Rows from block 2 of a small image classifier, named by matrix and row number. Rows with one number belong to one neuron. Each number is 128 + 32 x the weight over its row's rms, rounded and kept within 0 to 255. All counts start at 0.
After each neuron's rows are labels from the 100 images, of 14848, where the neuron reaches its highest value: "strongest on" is what is common among them; "patch colour" is the nearest of a few named colours to the mean colour under the peak. Only what is clearly more common there than usual is listed. The data: microscope photos of single blood and bone marrow cells. In brackets: how many of the 100, against the usual share in percent.
# fc1: MLP up (model.blocks.2.mlp.fc1.weight, 384x192), inputs 156-191
# fc2: MLP down (model.blocks.2.mlp.fc2.weight, 192x384, transposed), outputs 156-191

fc1.65 [106  51 127  99 122 146  99 183 122 129 189 101 118 100 136 115 120 104  84 132 110 102 128 121 119 165  87 103 133 116 119  68 126 120 145  96]
fc2.65 [111 166 127  67 106 123 131 151 159 179 180 117  71 131 148 147 172 134 131 168 144  82 117 115 127 140 159 143 147 108 118 101 108 154 123 174]
strongest on: cell type: segmented neutrophil (45 vs 20)
patch colour: pink (49 vs 24.2)

fc1.82 [138 171 116 194  84  77  91 140 170  49 140 157 180 133 142 180 194 166 163 145 111  83 145 111 151 128 153 137  97 120  90 179 167 143 107 146]
fc2.82 [ 82 111 124 162 146 161 106 147 135 142 111 143  70 119 153  41  62 132  91 150 106 170 157 153 133 115  99 120 131  88 121 119 106 153 146  82]
strongest on: cell type: segmented neutrophil (66 vs 20)
patch colour: grey (52 vs 22.3)

fc1.328 [144  66 126 170 106  63 146 143 198 114 155 121 196 103 141 179 102  96 120 102 103 145 112  59 138 129 146 156 167  94 109 170 119 128  96 144]
fc2.328 [101 137 126 154 112 179 128  98 134 151 110 172  97 143  87 100 209 113 123 104 149 167 164 191 128 100 171 120 144 175  87 122 122 127 118 120]
strongest on: cell type: erythroblast (56 vs 14.3)
patch colour: grey (54 vs 22.3)

fc1.137 [181 216 137 169  93 125 112 176 141 152  74 124 157 117 177 185 116 152 106 135 162 132 113 145 126 137 113 154 131  92 167 123 139 155 174  86]
fc2.137 [139 109  77  87 168 182 162 143 101 118 115 154 138 153 167 140 177  73 121 147  82 155 164 134 111 108 120  81 119 141  96 118 135 100  76 103]
strongest on: cell type: segmented neutrophil (44 vs 20); cell type: artefact (42 vs 9.8)
patch colour: white (62 vs 21.6)

fc1.289 [182  83  79 155 152 167 131 153 119  91 200  67  67 135 112 157 143 120 144 162 159  99 151 135 151 152 130 106 118 131 159 183 133 117 158  90]
fc2.289 [146  95 109 142 122  87 137 100 171 186 158 127 133 132 131  69 127 100 109 111 181 115  69  84 128 135 119  87 107  92 109 100 156 143 113 176]
strongest on: cell type: blast (28 vs 6.1)
patch colour: purple (49 vs 21.5)

fc1.105 [ 71 150 165 146  96 164 167 143  97 148 115 105 140 112 134  97 126 104 116 130 101 124 105 186 222  94 126  92 127 141 170 134  81  96 148 133]
fc2.105 [168 105  96  96 144 109  88 143 127  96 158 120 129 107 126 106 127 157 175 143 197  76 179 111 126 102 107 161 140 162 117 114 142  97 127 133]
strongest on: cell type: artefact (35 vs 9.8)
patch colour: purple (66 vs 21.5)

fc1.261 [134  77 143 186  39 140 159 109  52 144 116 109 113 170 123  98 164 119 112 149 159 146 123 164 159 183 113 154 158 157 143 108 107  94 195 129]
fc2.261 [124 100 169 162 126 181 142 204 119  99 122 177 138  67 162 168  88 121 165 109 172 119 147 123 137  95  83 153 135 127  68 133 144 147 135  84]
strongest on: cell type: segmented neutrophil (49 vs 20)
patch colour: white (70 vs 21.6)

fc1.62 [124 144  77 130 149 123  92 128 175  88 168  63  92 128 120 186  91 103 129  84 125 141 128 128  67 115 130 121 107 174  93 146 118 131 115 141]
fc2.62 [102 111 160 135  84 148 106 131 157 130 128  95 165  82 139 138  42 175 136 154  96 176 140 163 134 146 128 121  73 124 182 132 123 105 123 116]
strongest on: smear: peripheral blood (79 vs 16.2); cell type: segmented neutrophil (41 vs 20); cell type: platelet (30 vs 1.1)
patch colour: purple (48 vs 21.5)

fc1.383 [ 88  75 111 134  90 132 105 113 103 111 131 186 103 117 137 164 155  95 130 159 113  89 100 126 114 103 172  92 124 145 110 102 146 140 190  53]
fc2.383 [ 96 120 101 132 106 121  81 157 126 162 127 122 109 145 133  83 193  93 108 110 140 160 120  94 131 133 107  61 103  92 156 124 133 165 131 116]
strongest on: smear: peripheral blood (67 vs 16.2); cell type: platelet (47 vs 1.1)
patch colour: pink (88 vs 24.2)

fc1.168 [160 126 159 115 115 145 131 157 101 165 164 150  97 168 141 200 135 108 147 122 155 139 125 109  88 161  51  77 153 117 143 131  99 142 127 112]
fc2.168 [133 137 111  99 157 159 160  69 144 104 143 146 144  68 132  83 149 167 117 114 132  87 142 128 111 175 152 179  94 129 121  96 153 149 149  91]
strongest on: cell type: lymphocyte (66 vs 15.2); smear: peripheral blood (50 vs 16.2)
patch colour: white (96 vs 21.6)

fc1.16 [144 119  90 125 175 110 124 115 127 119  86 122 139 144 199 108  93 111 105 140 127 173 120 128 136 164 152 136  97 124 121 134 135 104 129 129]
fc2.16 [ 82 129 189 134 147 138 173 159 140 133 157 141 162  91 127 163 118 130 143 158 210  91  82 117  99  84 102 133  97 138 103 157 151  60 104 102]
strongest on: cell type: segmented neutrophil (68 vs 20)
patch colour: grey (50 vs 22.3)

fc1.18 [131 152  73  64  98 131 101 163  87 159 128  70  69  99 106 127 154 150 144 144 157 141 149 128  94 104 193 159 186 113 191 106 146 156 104 111]
fc2.18 [108  87  90  96 117 128 176 128  96 138 179 135 149 102 149 144 123 148 149 119 140 136 117 135 119 121 153 103  72 118 107 136 109  97 154 129]
strongest on: cell type: lymphocyte (45 vs 15.2)
patch colour: white (79 vs 21.6)

fc1.280 [121  94 150 113 127  81 154 127 155 114 164  74 140 137 128 102 126 168  38 143 119 108  63  90 157 159  69 129 135 125 147  99 104 110 101 150]
fc2.280 [153 104 149 131 150 169 129 179 128 134 121 104 130  86 113 111 132 125 116 126  77 150 141 133 117 115  66 129  60 154 150 144 113 133 119  87]
strongest on: cell type: erythroblast (35 vs 14.3)
patch colour: pink (62 vs 24.2)

fc1.11 [124 122 120 112 153 142  40 122  95 127 132 103 202 169 126 113 209 106 148 158 121 112 159 178 127 189 121  96 136 150 131 140 100  99  96 157]
fc2.11 [106 127 110 111 150 115 190 104 159 122 116  88 149 113 134  96  79 137 125 174 163 137 117 114 162  96 149 117 113 102 130 159 137  86 162 118]
strongest on: smear: peripheral blood (88 vs 16.2); cell type: erythroblast (41 vs 14.3)
patch colour: pink (90 vs 24.2)

fc1.379 [ 98 169  72 125 123 172 149 187 130 159 159 118  84 137  92 171 132  72 165 153 125 131 113  84 123 152  69 171  92 141  97  84 147 148 125 112]
fc2.379 [129 134 141 175 111  48  94 145 174 146 139  90 167 117 154 154 124 151 132 143 121  93 186  81 127  59 153 114 121  98  84 154 138 110 129  91]
strongest on: smear: peripheral blood (56 vs 16.2); cell type: eosinophil (46 vs 4.2)
patch colour: pink (71 vs 24.2)

fc1.49 [ 90 171 136 203  93 123 103  90 127 112 120 163 178 136 197  70 130 102 166 167 115 130  45 135 123  66  53 105 162 194 180 133 143 170 168 153]
fc2.49 [110 184  88 105 117 147 128  73 133 149 133  91 134 135  86 149  85 120 163 107 102 161 152  88 100 169 140  95 104 104 108 146 111 127  89 125]
strongest on: cell type: artefact (40 vs 9.8)
patch colour: purple (60 vs 21.5)

fc1.336 [154 123 135 128 103 146 113 128  87 132  96 138 168 154 116 108 135 168  74 156  70 118 141 120 117 113 103 135 137  79 112 107 103 156  92 114]
fc2.336 [ 87 114  80 162 150 129 114 139 139 171 154 120 102 128 117 102 138 103 112  89 138 154 108 177 143  99 107 208 167  91  89 133 133 140  99 171]
strongest on: smear: peripheral blood (38 vs 16.2)
patch colour: purple (92 vs 21.5)

fc1.365 [123 179 116  80 103 131 116 107 196 111 104  45 165 219 122 103 168  98 158 132  87 141 112  85 115  78 142 134 114 130 129 127 109 113  83 139]
fc2.365 [152 144 150 139 134 120 145 124 107 131 142  84 103 142  93 115 101 140 138  55 105 146 116  73 143  94 147 175 119 135 150 182 149 142 111 129]
strongest on: cell type: segmented neutrophil (53 vs 20)
patch colour: grey (56 vs 22.3)

fc1.301 [125  96 132  85 119  84 150  71 117 112 105 134 173 106  97 112 139 123 152 131 165  86 134  25 117  66 159 151 150 132 140 119 136  98 156 114]
fc2.301 [ 99 152 147 155 173  98 107 133 165 122  74 133 108 133 134 107 129 106  36  83 136 117 121 128 186 128 152 123  96 125 106 134 226 139 125 138]
strongest on: cell type: eosinophil (34 vs 4.2)
patch colour: grey (72 vs 22.3)

fc1.291 [188  86 192 107 149 200 176 132 139 114 149 166 144 104 128 114 155 134  99  95 110  76 142 153 122 156 119 113  84 121  83 123 130 158 121  95]
fc2.291 [ 79 125  57  97  64  98 160 136 136 158 133 108  80 123 163  97  87  87 116 117 164  86 129 149  54 106 138 115 178 138 111  84 125  82 126 121]
strongest on: cell type: blast (39 vs 6.1); cell type: artefact (30 vs 9.8)
patch colour: purple (98 vs 21.5)

fc1.240 [116  94 105 186  79 180 165 124 157 146 140 120 120  86 125  85 103  97 170  90 136  85 106 172 147 141 122  98 139 147 147 102 152 116 115 129]
fc2.240 [152  90 173 142  97 127  94  72 160 101 163  92  99 141 115 106  86  85  89 142 157 155 206  90  95 152 149 125 157 110 112 118  77  90 139 132]
strongest on: cell type: segmented neutrophil (42 vs 20)
patch colour: blue (65 vs 8.6)

fc1.95 [ 75 125 117 132  89 108 114 135 161 147 147 167 113 132 172 122 130 153 180 128 121 137 103 171 113 124 147 145 119 148 152  95  76 172  73 107]
fc2.95 [177 147  72 110 173  93 128  77 150 154  94 114 128 175 130 107 107 108 182 163 120 164 119 167 196  87 144 115 118 138 220 126 174 110 133 145]
strongest on: smear: peripheral blood (90 vs 16.2); cell type: platelet (72 vs 1.1)
patch colour: pink (86 vs 24.2)

fc1.357 [115 130  37 139 104 147 107 189 125 167 134  87 131 138  79 160 172 164 133 117 152 139  76  99 155 169 167  99  98 184 177 115 134 137 108 108]
fc2.357 [196 186  82  71 111 108 136 132 166 129  96 104 134 137 182 112 174 134 169 135  94 144 183 103 133 191 120 151  88 120 250 122 127 147 146 130]
strongest on: cell type: eosinophil (35 vs 4.2)
patch colour: purple (73 vs 21.5)

fc1.272 [120 131 116 206  62 108 102  63 108 148 149 157  99 188 123 136 228  77 165 163 113 138  72 119 127 168 121 183  87  91 102 184 100  89 120 144]
fc2.272 [106  63 144  94 132 131 147 102  37 161 107 142  71 141 164 113 136 120 121 170 105 112 105 111  95 180 103 154 157 134  92 152  76 150  79 133]
strongest on: cell type: lymphocyte (37 vs 15.2)
patch colour: grey (50 vs 22.3)

fc1.380 [181 155 138  99 125 129 121 207  90 100 133 124  83 143 225 143 167 146 152 127 163 120 130 152 110 145 151 168 137 147 117 133  23 116  90 158]
fc2.380 [ 69 102 114  84  85  82  77  67 118  78 111  64 136 127 143 134 139  92  78 107 135 147 127 118 129 143 153 177  62 156  96 113 146 142 112 149]
strongest on: cell type: artefact (75 vs 9.8)
patch colour: white (77 vs 21.6)

fc1.5 [108 113 166 169  72 105 130 166 184 157 147  96 140 162  71 174 158 137  85  94  76 107 146 131 145 123 135  77 135 120 131  94  69  81 152 117]
fc2.5 [116 117 113 119 141  71 138 133 136 106 163  87 153  86 155 133 132 141 188 113 120 110 138 119 187 108 109  97 135  95 169 101 182 120 154 142]
strongest on: cell type: artefact (33 vs 9.8)
patch colour: pink (67 vs 24.2)

fc1.43 [131 111  97 202 106 154  49 159 138 153 186  84 109  82 111 140 171 152 199 177 153 164 111 102 144  89 139 125 129 151 127  80 108 160 129 151]
fc2.43 [137 145  93 132  87 151 171 121 118  58 109 118 144 129 117  70 124  86 116 103 107 192 119 105 124 155 158 121  86 180  59 117 154  90 165 176]
strongest on: cell type: lymphocyte (38 vs 15.2)
patch colour: pink (60 vs 24.2)

fc1.55 [ 94 123  78 120 112 125 111  92 135 128  95  91 160 109 106 138 168 128 200 112 181 115 147 125 150  95 138 114 122 123 157 150 126  88 102 100]
fc2.55 [175 167 120 112  91 120 165 140  99 117  89 155 114 121 102 140 141 156 100 163 123 136 105 113 145 135 148 111 141 171 179 133  96  74  99 139]
strongest on: cell type: eosinophil (41 vs 4.2); cell type: artefact (26 vs 9.8)
patch colour: purple (50 vs 21.5)