Weights of a small image classifier.
Training: soap at rate 0.0019, 13600 steps, held-out accuracy 82%.
Rows from block 3 of a small image classifier, named by matrix and row number. Rows with one number belong to one neuron. Each number is 500 + 50 x the weight over its row's rms, rounded and kept within 0 to 999. All counts start at 0. Numbers have three digits each.
After each neuron's rows are labels from the 100 images, of 14848, where the neuron reaches its highest value: "responds to" is what is common among them; "colour at peak" is the nearest of a few named colours to the mean colour under the peak. Only what is clearly more common there than usual is listed. The data: microscope photos of single blood and bone marrow cells.
# fc1: MLP up (model.blocks.3.mlp.fc1.weight, 384x192), inputs 0-63
# fc2: MLP down (model.blocks.3.mlp.fc2.weight, 192x384, transposed), outputs 0-63

fc1.347:442460515438535433425467415534510465465532484547586529533521505509442508514492463514553458452450518397386458455577520439466502547551505493468469607447515429557592508469459512592536515448536433
fc2.347:480456424514550444571454557562458534495509529555554497541503554524453671455535519482482484499521549499445521488478493513504559391468504458469505530477447572481412508555459523443530481490581506
responds to: smear: peripheral blood; cell type: eosinophil
colour at peak: pink

fc1.334:546465386511486607556506566459568471487476495443554444486516549455524539364443555454544471469540524537521450457536538508466529565542482542570494480455474563498519482447444475487468552531443519
fc2.334:535550480458484564526544472643527504500591431565513489390428543519551483442399464538494512534500585478538448474448415444577451454508547528472488558526545449500502531459515465471559494498375513
responds to: cell type: artefact
colour at peak: purple

fc1.69:513389516495509580512514605446549555617529531590487485524411515454559477499515537485519537525452485478486446496515451506499444557530485509538472485545567514434510602544491493599481438521544651
fc2.69:469535532409462360508489490367425540481550522434472476508509585419487511506557514461467496469529457505544531531512513532429509483435473470557498486542520500517626527474408488438471433504522518
responds to: cell type: erythroblast
colour at peak: grey

fc1.243:604411501486476409473576572509503524401604554443419545486495549465534542552516534433450498487549487457467494534512482514475534489525561501508437480582451474533481474438508461455432565456480469
fc2.243:507459551477565475519406559510547589537469425559504493527476540516447469575545485482581461529538513502496529518450564536494466481523518551477506505550460377529483582424435495518521491597454437
responds to: cell type: promyelocyte
colour at peak: blue

fc1.13:525513578517477512519500480461409521516559377558484475536435412526494508555468490496551524521490543402532562545451459506511519364471488420482532494520502446544504472529498418569464570483506554
fc2.13:391511555501478422548455487485484459472512451477565538526464469447581407561459458488563468527539433539453500533565530483498432556526491451489468581476386488514488472508503416400533524541486511
responds to: cell type: erythroblast; cell type: proerythroblast
colour at peak: blue

fc1.255:537444514585569496463500537503552492556444443563433504511514454467517548489523444419562471435454431474599460504518513593428484481484475518447453530474499501483534474582572443435533567386426542
fc2.255:442510448496463493498552430581469520532536534475550512515520561528465574432506528523535454478496541557456446499499460501463626527506548478455519464511499545450492542496525489496421431507558449
responds to: cell type: promyelocyte
colour at peak: white

fc1.273:505494493550436470475478502537489614547501413545540462582544440431482499561541584534501557488447446390525434445447495491410458462610562547611570513472463491572572479507415519518512539522477529
fc2.273:570502548472512540498574536523496545464519460465472510476505526513435572480567528386439415521471508521377433524550480569464526580422471446476506498464483478465563511514555489540547471517555455
responds to: smear: peripheral blood; cell type: myeloblast
colour at peak: purple

fc1.25:409469442506539445466440481488508545497408516490434523512442482446513467529469545493511444481570530603441506516555450594436527524529521568478583516478557555458499594489538480434482458505458542
fc2.25:498530500511516524429567476578554410501575502506535473460455566416484512602510471450563517482518514544532593561529530596486468459490552511538558571553510442554537429385453436459544468591582528
responds to: cell type: artefact
colour at peak: purple

fc1.55:498459562526465466564552469563552444404528581489540481532447511406478455516426562432503461465587472538476523503458526515421465516505524535516438445457450523540434482510554466464541481503520460
fc2.55:512448419495559526520537521453441442477524581613499540656615628493445576530494462518468527517460586510507490473465512507480478538490445523463498540512525522453465487560431540505490465492455377
responds to: cell type: artefact
colour at peak: purple

fc1.190:497569447499484477540454599462490538463447491489498504565502493496534425490633540507510557595462558487502491533581386389467532458426386505583547506510490497593469482474510524459488535422556448
fc2.190:667590437458497506595482495427501599519547598520463488536437394502495560471507493519535505454464527437443578463405579499479520444558547574474481584462535461460493514611573491478510487540365486
responds to: cell type: promyelocyte
colour at peak: blue

fc1.12:499483463439503443438486503418597544474586426408463495502471458444553570525502543484381440510528518395491557448468495432468561479480518601522409563473413521542515498477447535462493528464486429
fc2.12:465488506428511549476510507499438452411407466438522497529541510472535530520575403530462571559467473469486510532464562518477506521517463478565486496557578507500503588495530499464383480515511516
responds to: cell type: promyelocyte
colour at peak: blue

fc1.95:610465434515509475505485434485513555558487484507374521520463441561486473519594396600420532533533454536580559466592488429406480540530458504468495402461570472499485548484562492545511465508458551
fc2.95:507594528386481461598414452490519356483567459403505515486563529542512454552545532531467465536433457502585499598443625498539487552477532455504524490526530484556464492414439408461581505575452441
responds to: cell type: artefact
colour at peak: purple

fc1.275:467598479534455468473570495614556491501546510545436521649519584530539459511479599526605487498533482465493489568537522439444452516678550569443506529535475542505540400553508503457489426469481516
fc2.275:448466456415500505544497498595550539491537527530524486509467468450548513475449566370427558564447496615552524473453506562466479435511532607553464440486507483449474499539479522477470482586432531
responds to: cell type: erythroblast
colour at peak: blue

fc1.179:552475594551574389501466420440489483439579513447514503464524510433481467518464451449493473522538482446596487472443457563450418508440485520431489462546607494551533472530482537584502528474529520
fc2.179:578454440511445522510501446484468454463457457502457504509510429535483452446434403528449490517512516524423490495617475569434570584521430515418504590486467513490413539520553551470468432500524483
responds to: cell type: plasma cell
colour at peak: grey

fc1.113:548516472519504399483426432494479472456485500483479506557507537448425496569539533456477420575496507497535572523511547496462529458519467555483515517515576406417506469531472491538519530436497493
fc2.113:522400450517417460494457472427447521465624494474486364596462509618479480502452420512571443512528512523610506522461507472432508557550465418490487517483514509460435432431519537417541405523504522
responds to: smear: peripheral blood
colour at peak: pink; grey

fc1.332:483444507507552496479528529457397540402534492501533423537560509543386480589509504542502513474465572491472494494521525529483474504557475494480498528448461541508554588519522440630508409479428457
fc2.332:512486490391478544655530488506538519581471481392492478543529573526474622492519461523500487518467529580537489513573384510457568489510522533513466610509515525449459474485463468465431527481452627
responds to: cell type: segmented neutrophil
colour at peak: pink

fc1.56:440448501487478525414525552462422473503567607468420528498512433610541462482521415504505511446533586482497508560518515563612561533443499450516510509519538378503533439533551462538520599557440573
fc2.56:406528524547530556588531446548484497464445497480590593532545521516568564465463476413496506462462482535430483520484446512450530562523548529559531540462498521439550574523396454434477544477603372
responds to: cell type: segmented neutrophil
colour at peak: grey

fc1.92:472506397452533450461490472515480397492430505508487530469518547512457536396464593498518485487479605451486456496483538377565403574406467625505583440601517519526443535494453539496433508502436536
fc2.92:511475503533430440504430419481465492474476481450422522435558504556501514579522560513498507558491533451553496473546465455527466523472612443547511501462503416566544474540534598520531558400455450
responds to: smear: peripheral blood; cell type: lymphocyte; cell type: monocyte
colour at peak: white

fc1.343:504503539490517493606489514459512482493513482442500541418567478596480510640467424555506535499532565385498576566396602605542488489549437494463502514486452498393501586514479516570473421455580455
fc2.343:558562408476462482523467479520513456544553574487454490474472559510455547479474617506399391478464520454576459562526532535537596544458550528422516480443540396534546564489466525498529531546455500
responds to: cell type: segmented neutrophil
colour at peak: purple

fc1.261:507508554446404500440513493472483466355492500481526477500409499475474527521470496480570471576508457533489434499485563482514613518521529531419514522548429460475470536475475530491499531444443371
fc2.261:406531520514525518502558517494460528526456532552453549501491582513464463489422418517419495616453421547512519569569533468517464460459404576608572541472614484546592540522535519478475500583431448
responds to: cell type: artefact
colour at peak: pink

fc1.96:511430515522463467484526443460464591444450459501520515548544614525449516564425481561507524546424463468512445461486521450501465543537448491484526507516411619522459480549498522505524558569586425
fc2.96:490530534509453470484386561486527476665489455498559533445515464455485459467508543528490528578491525412490525596430478492502480517524578514526532466440545541477577531520463485471452511420538486
responds to: cell type: artefact; cell type: segmented neutrophil
colour at peak: purple

fc1.253:501538504468632430551575481506454488476452455438505515511576489515454622472498486525526500502529497488518490522442509527451441563479497477413518534474561554493492532489560496543422527439494347
fc2.253:534531536568397551478572495559464530507572509508504511445533540518601508402506431524479541523524490471540553464481508441388485520407484505453518423470538445450434426425505575453530529448471417
responds to: cell type: artefact
colour at peak: purple

fc1.186:534468563474492477513453498471442475521472485450503548549591443465490435510635405554493479563511482511488478568525436538515593539488463478440520371432511629625486511484426544570522500500452476
fc2.186:549580530449505507466549377473444545476540479598556601494476478474532419499442606499487514561565464478473542566437409481573487550406558500495547509514398375524497536443468432545533448526520484
responds to: cell type: segmented neutrophil; smear: peripheral blood
colour at peak: pink

fc1.72:554518582584518503584468556533451543580504458409623426554437481582468507478476479459445438481492607379455499528447332558542451471427539516490495502587517539524437467528474486471494450465489507
fc2.72:500568416523561507529458457561519417518462436530454560521510548508508527525448447410580514459441475558546529515531528476438488520504513566580516601395463515425401548473442530540554500512479590
responds to: cell type: erythroblast
colour at peak: pink

fc1.305:428551487478573497513522464463514461405543464543569410505531517472519481514515449496455522499429537500427572547508474433523428488455516502523415414486613414562490521581502512501572435505408541
fc2.305:551489556482425545510495609514557500618578440504522529371515376479527535540449519500399524513487464489538490448465548546530511497404487521468494586532464554444513561499411491504506501499474389
responds to: smear: peripheral blood; cell type: eosinophil
colour at peak: pink

fc1.59:483473565494602502527529411495457568457487435475451487538562592569484530484467483527529389500434557524515463530459413527464448448410579479509466550539470475541587524487547538467415538484432463
fc2.59:504554461492505491454488496586599571416531535516599602513492496504616532547555566564468467457465454413399605487463487504527469462514530512479501466457561522436528449471406584418553451471464457
responds to: cell type: erythroblast
colour at peak: grey

fc1.218:495462479397441461522507558489394484435471476441580531468443547443539526466504490521498426507510438539520564584529381577469471346407522499531552459439465478520384449504440481497509551413534456
fc2.218:474479576477481485491459421545491523482473554498474583552471525405502517517541478566420500496432517529488448429566464506573547536443482474595517478480534564509511413498502500508595463446471426
responds to: smear: peripheral blood; cell type: platelet
colour at peak: pink

fc1.191:502444502379559492601443454544403574522544478417551626404488492505561426552500463526478494524506420510501533455493503378470491463493528493532546452500438524526494439460408493461551551516485459
fc2.191:523548493515512449497523493461469573417573396588504464558489520416435579570543548477416538522458478504480538434530539531492561493488460557539515411579469576493438594472547446553406442450527462
responds to: cell type: segmented neutrophil
colour at peak: purple

fc1.350:523518503462526520520508566469563514597517429390545491494444459513554486425431383454519573566573437516589544464495420421601515445474562428572456500562518585412456456497518520570406473480498472
fc2.350:445475551562496485507465449519444465444435446592470525423446644515477457545493574503503544383437411434434495476478509456427522443428477479447453457465491395481480453465477569559482439458511508
responds to: cell type: erythroblast
colour at peak: blue

fc1.68:460546551468511464502481488450493470449443503488582520441478497579466537513472461524535513467525603633567529505523505522535425465477486499554533490391494604453582517469449565451498488412410489
fc2.68:485500617503397440465513488516513520503519477526478509392572469510479539531449629494530494508494465576456495461553425528476482499551584428464479473510412504484507444562484412561499494549512505
responds to: cell type: segmented neutrophil; smear: peripheral blood
colour at peak: pink