From a checkpoint of a small image classifier.
Model: 32-pixel images, norm layernorm.
Training: soap at rate 0.0019, batches of 512, held-out accuracy 82%.
Data: trained on microscope photos of single blood and bone marrow cells, 48542 training examples.
Rows from block 2, named by matrix and row number. Rows with one number belong to one neuron. Each number is 128 + 24 x the weight over its row's rms, rounded and kept within 0 to 255. All counts start at 0. Numbers have three digits each. After the name is the row's rms in percent of the matrix's.
# fc1: MLP up (model.blocks.2.mlp.fc1.weight, 384x192), inputs 78-116
# fc2: MLP down (model.blocks.2.mlp.fc2.weight, 192x384, transposed), outputs 78-116
fc1.47 097:094109106124144112137091142160132112102105136107098119123120123106108146133097140189116164126142106122161157122100111
fc2.47 103:112119171107114135167120119169173098137130112109145120097148115107106122110147152104092106148151133157152127158116062
fc1.48 093:121073115136127148112135176129111136135110089136114077137116093103093116172103143156132152128083113130106122127126133
fc2.48 099:176120145101142127110123130102151134124149129170121134186134133138111134159129143115161095136102124113177124094133133
fc1.49 100:119087112142103083074127120113154144152153147120138087136129113106139143148155122153117121115139112131127111117077113
fc2.49 098:134151114158147137144122097141125074079099117148108129147090133151127189147146177141101135119159150109142076135160161
fc1.50 103:136139120069102118117091130168115161127151132136120147118126090109113136099097145128133094111116137120082126132099111
fc2.50 098:158126131155153089130132121107124119122164083173082156112138166145142131146070130138136127109177155127143160132146180
fc1.51 100:156122130141125159147144096120144148145111138160110102137131074100136126099143130094088103154113119102142140157164180
fc2.51 091:143128121172171105136133084101160134143086159082135134103122131174139094093150148124139121157136112148119142121099103
fc1.52 096:111169141113118131147123168099107139110108128129155144110122088159143132102121119163118133119122134101152085124150120
fc2.52 096:077130136103130118126109067138099117108120109088125121120150133154117107152131103138157147168115124120153147114120108
fc1.53 093:076105171076105159140116101131121135129098102152111105110143101134115124147154111120107122111111138124151111136127095
fc2.53 098:169142115147185128105096151153103149126142144088124144181143135186114122123108135124104126075127163114110104165142124
fc1.54 106:167111138141127132133119154132139114137126153144135134138118082186112110113107118143091150127103074091115119113112122
fc2.54 112:135171114119126109144129099163112094142142115102097120118151131134113116134163148105118160157111143221117094114138082
fc1.55 094:153165104148168180116136107143128187187179158120106160132119138162099129135098129128109153079124128138138130120127129
fc2.55 090:087106128113140147086152127137091134134133161142099138151098120096106177082148154149149095109143105072111167082145128
fc1.56 098:092168102104168118114141137173142106124082124106107124119139104106134154151092134143148178152120094120106116159160140
fc2.56 100:144084136149166162119136074136133184122135131113108152099113112133103105135157133135108171111102129148127143097104122
fc1.57 107:160148102115130168145132088161153090144113149104124107113160136134107146132086156126103153134099110085163143150080192
fc2.57 106:152139156112110138094156107112113138121110155117109136095098141072119121100142104151111127132135083132129109140138149
fc1.58 107:097168148202144130138138130138134100094099095114115105158106096108147087146119146123125150114160113155151114147159087
fc2.58 100:110131093136127132166117138104143149179125207124135134131092148114115139107088123127128133109138100115120130099108129
fc1.59 093:106165114117109157142126142125120142134155141109151113087129103126176140161104111174137156093143134121117161124145113
fc2.59 088:112150130104157153161150078085126127108165139158077150148147150092118153092152119090108080165125112126143109104143165
fc1.60 113:126084119164110113130110155149113099118188146119100125081141131140155077124148112136119128142184144183137107136136145
fc2.60 112:162110152089136129091155122153145143124107185115124124140154087157148126129131114132106168118132129129148139126151156
fc1.61 087:155136136136118109133103112158146109089129061135137119145170167159117107137140182109155167146109113115120127120193093
fc2.61 091:136148121151127125125101137172099117137104130127147161117120065146140147140116157162112097100129113132114125137102121
fc1.62 095:145095136111128119157160099154114142099116149136110117150095136125153113090093113079136135078140139130158145109139123
fc2.62 092:122176128148133142145084097131139184177127113142144121109172101145134133185163152131136118131098117136114141137142112
fc1.63 099:130109137153121093133076093147134126124139133120167133133139169141125108123159145157157100109165101113122149143137085
fc2.63 100:142181137168169109156154130116151117114138152060118088142113123156125143127100141138140135140127139152139123149147103
fc1.64 103:157072137127180140108099151081125127146150093115149119090104111156154155109142105109121082143135127142132160128130110
fc2.64 085:143194093107127114137165108158130161099118159117120131143133100114119075106147094122152145111074118181169116119130123
fc1.65 100:108126159118150138120110158146102122130104111150133126142118118143141163114106118157096090150101130111111153115105090
fc2.65 102:127102082146139117145108115177150124140138143119117135162137124106139161121114112121099118143068098115139114158166096
fc1.66 105:119141130118124149116124113134134122116092136146182114097119157083097175128156149115126113089141089091099155128111143
fc2.66 106:163084136110063146121091128110093141117138134120133101147143127117126081131151126094128142152126145128123131144157107
fc1.67 100:136153083136124074151092129117118143173115141109148113116146125122119143133133124122104133146127162115072096106149072
fc2.67 092:123077164131109100159113120071143098119135161102116141115117147153150122081152110104103163088160098133153104127138129
fc1.68 105:085146111101144146077145130095083125052141136142132128089111140126130173144161091106126090099159093156147142120111154
fc2.68 106:117120116159101069168096160144115115117154164103098109188115143122148128117122124142106129155092121101116145132128152
fc1.69 093:143133108096122113123095114096137086103070082072123136088127140131131112126150088146098149130084122114094140125179170
fc2.69 093:100116141131108048098143102131104130089159116171129100105129102120117112155130191155124125130108153133132127128120107
fc1.70 101:106167133105164071136098130155094126116123100091149144161088115111120094078131159125109115115125090116114090120095162
fc2.70 093:165125131155118130121128125104170122151188140102110091133123154150110068117171128126102145167137152088125152159116137
fc1.71 098:147177143120121142109098135131122157199128097135145125116131153151142123131146163144150122111119083133133105102115151
fc2.71 102:085132125091168115138123096124129149102110153110128141114113120158155151150092101143147191125141122209098109132146114
fc1.72 101:132094132163153139091113144113085131132094122116091108135160171107135126123183116120126103148135138099113122107125122
fc2.72 107:119100169099171123144138134156141093104126145086100108148153146129162148142109144149089189132117138125159116155132126
fc1.73 092:123098065125154137087116172127154121112097123106140130141118093161168105135132137118099139111148194131106098119120148
fc2.73 098:115132089077153153150114135171171097087120135176128135092156150110081160126104129116178137139125181159110140104181161
fc1.74 103:126158167158088124065062115100140101132120117103110144121124177118145169127115129146137136179145136091147164131116137
fc2.74 093:180095130116164133132158095134130072099093129161165131137106106142124164111111130135129144140106093088134141130168146
fc1.75 101:154107096102136132161129151056110156110118133177127105173129127116122131165084098128141160121145128122143151063197154
fc2.75 102:152121120089128128116113134068082181120140096113150111096175141102119128144177144127129081120129103137129091158126115
fc1.76 102:121148150121094152149127152163111115146160082126119147127160120093137137114094113163129191139134085121103119153160202
fc2.76 093:125130135129145118139129125137110127129091122123187127094154141176125119141188124149144130065132118088149145125120093
fc1.77 090:103095160121073127112119097150123125097164073122143161152161108144132129151139140154123130116100132154154133107107147
fc2.77 091:135183115161145120141164108142138128151108143108123115078110064124125119130125084110158102147084107158105142143115097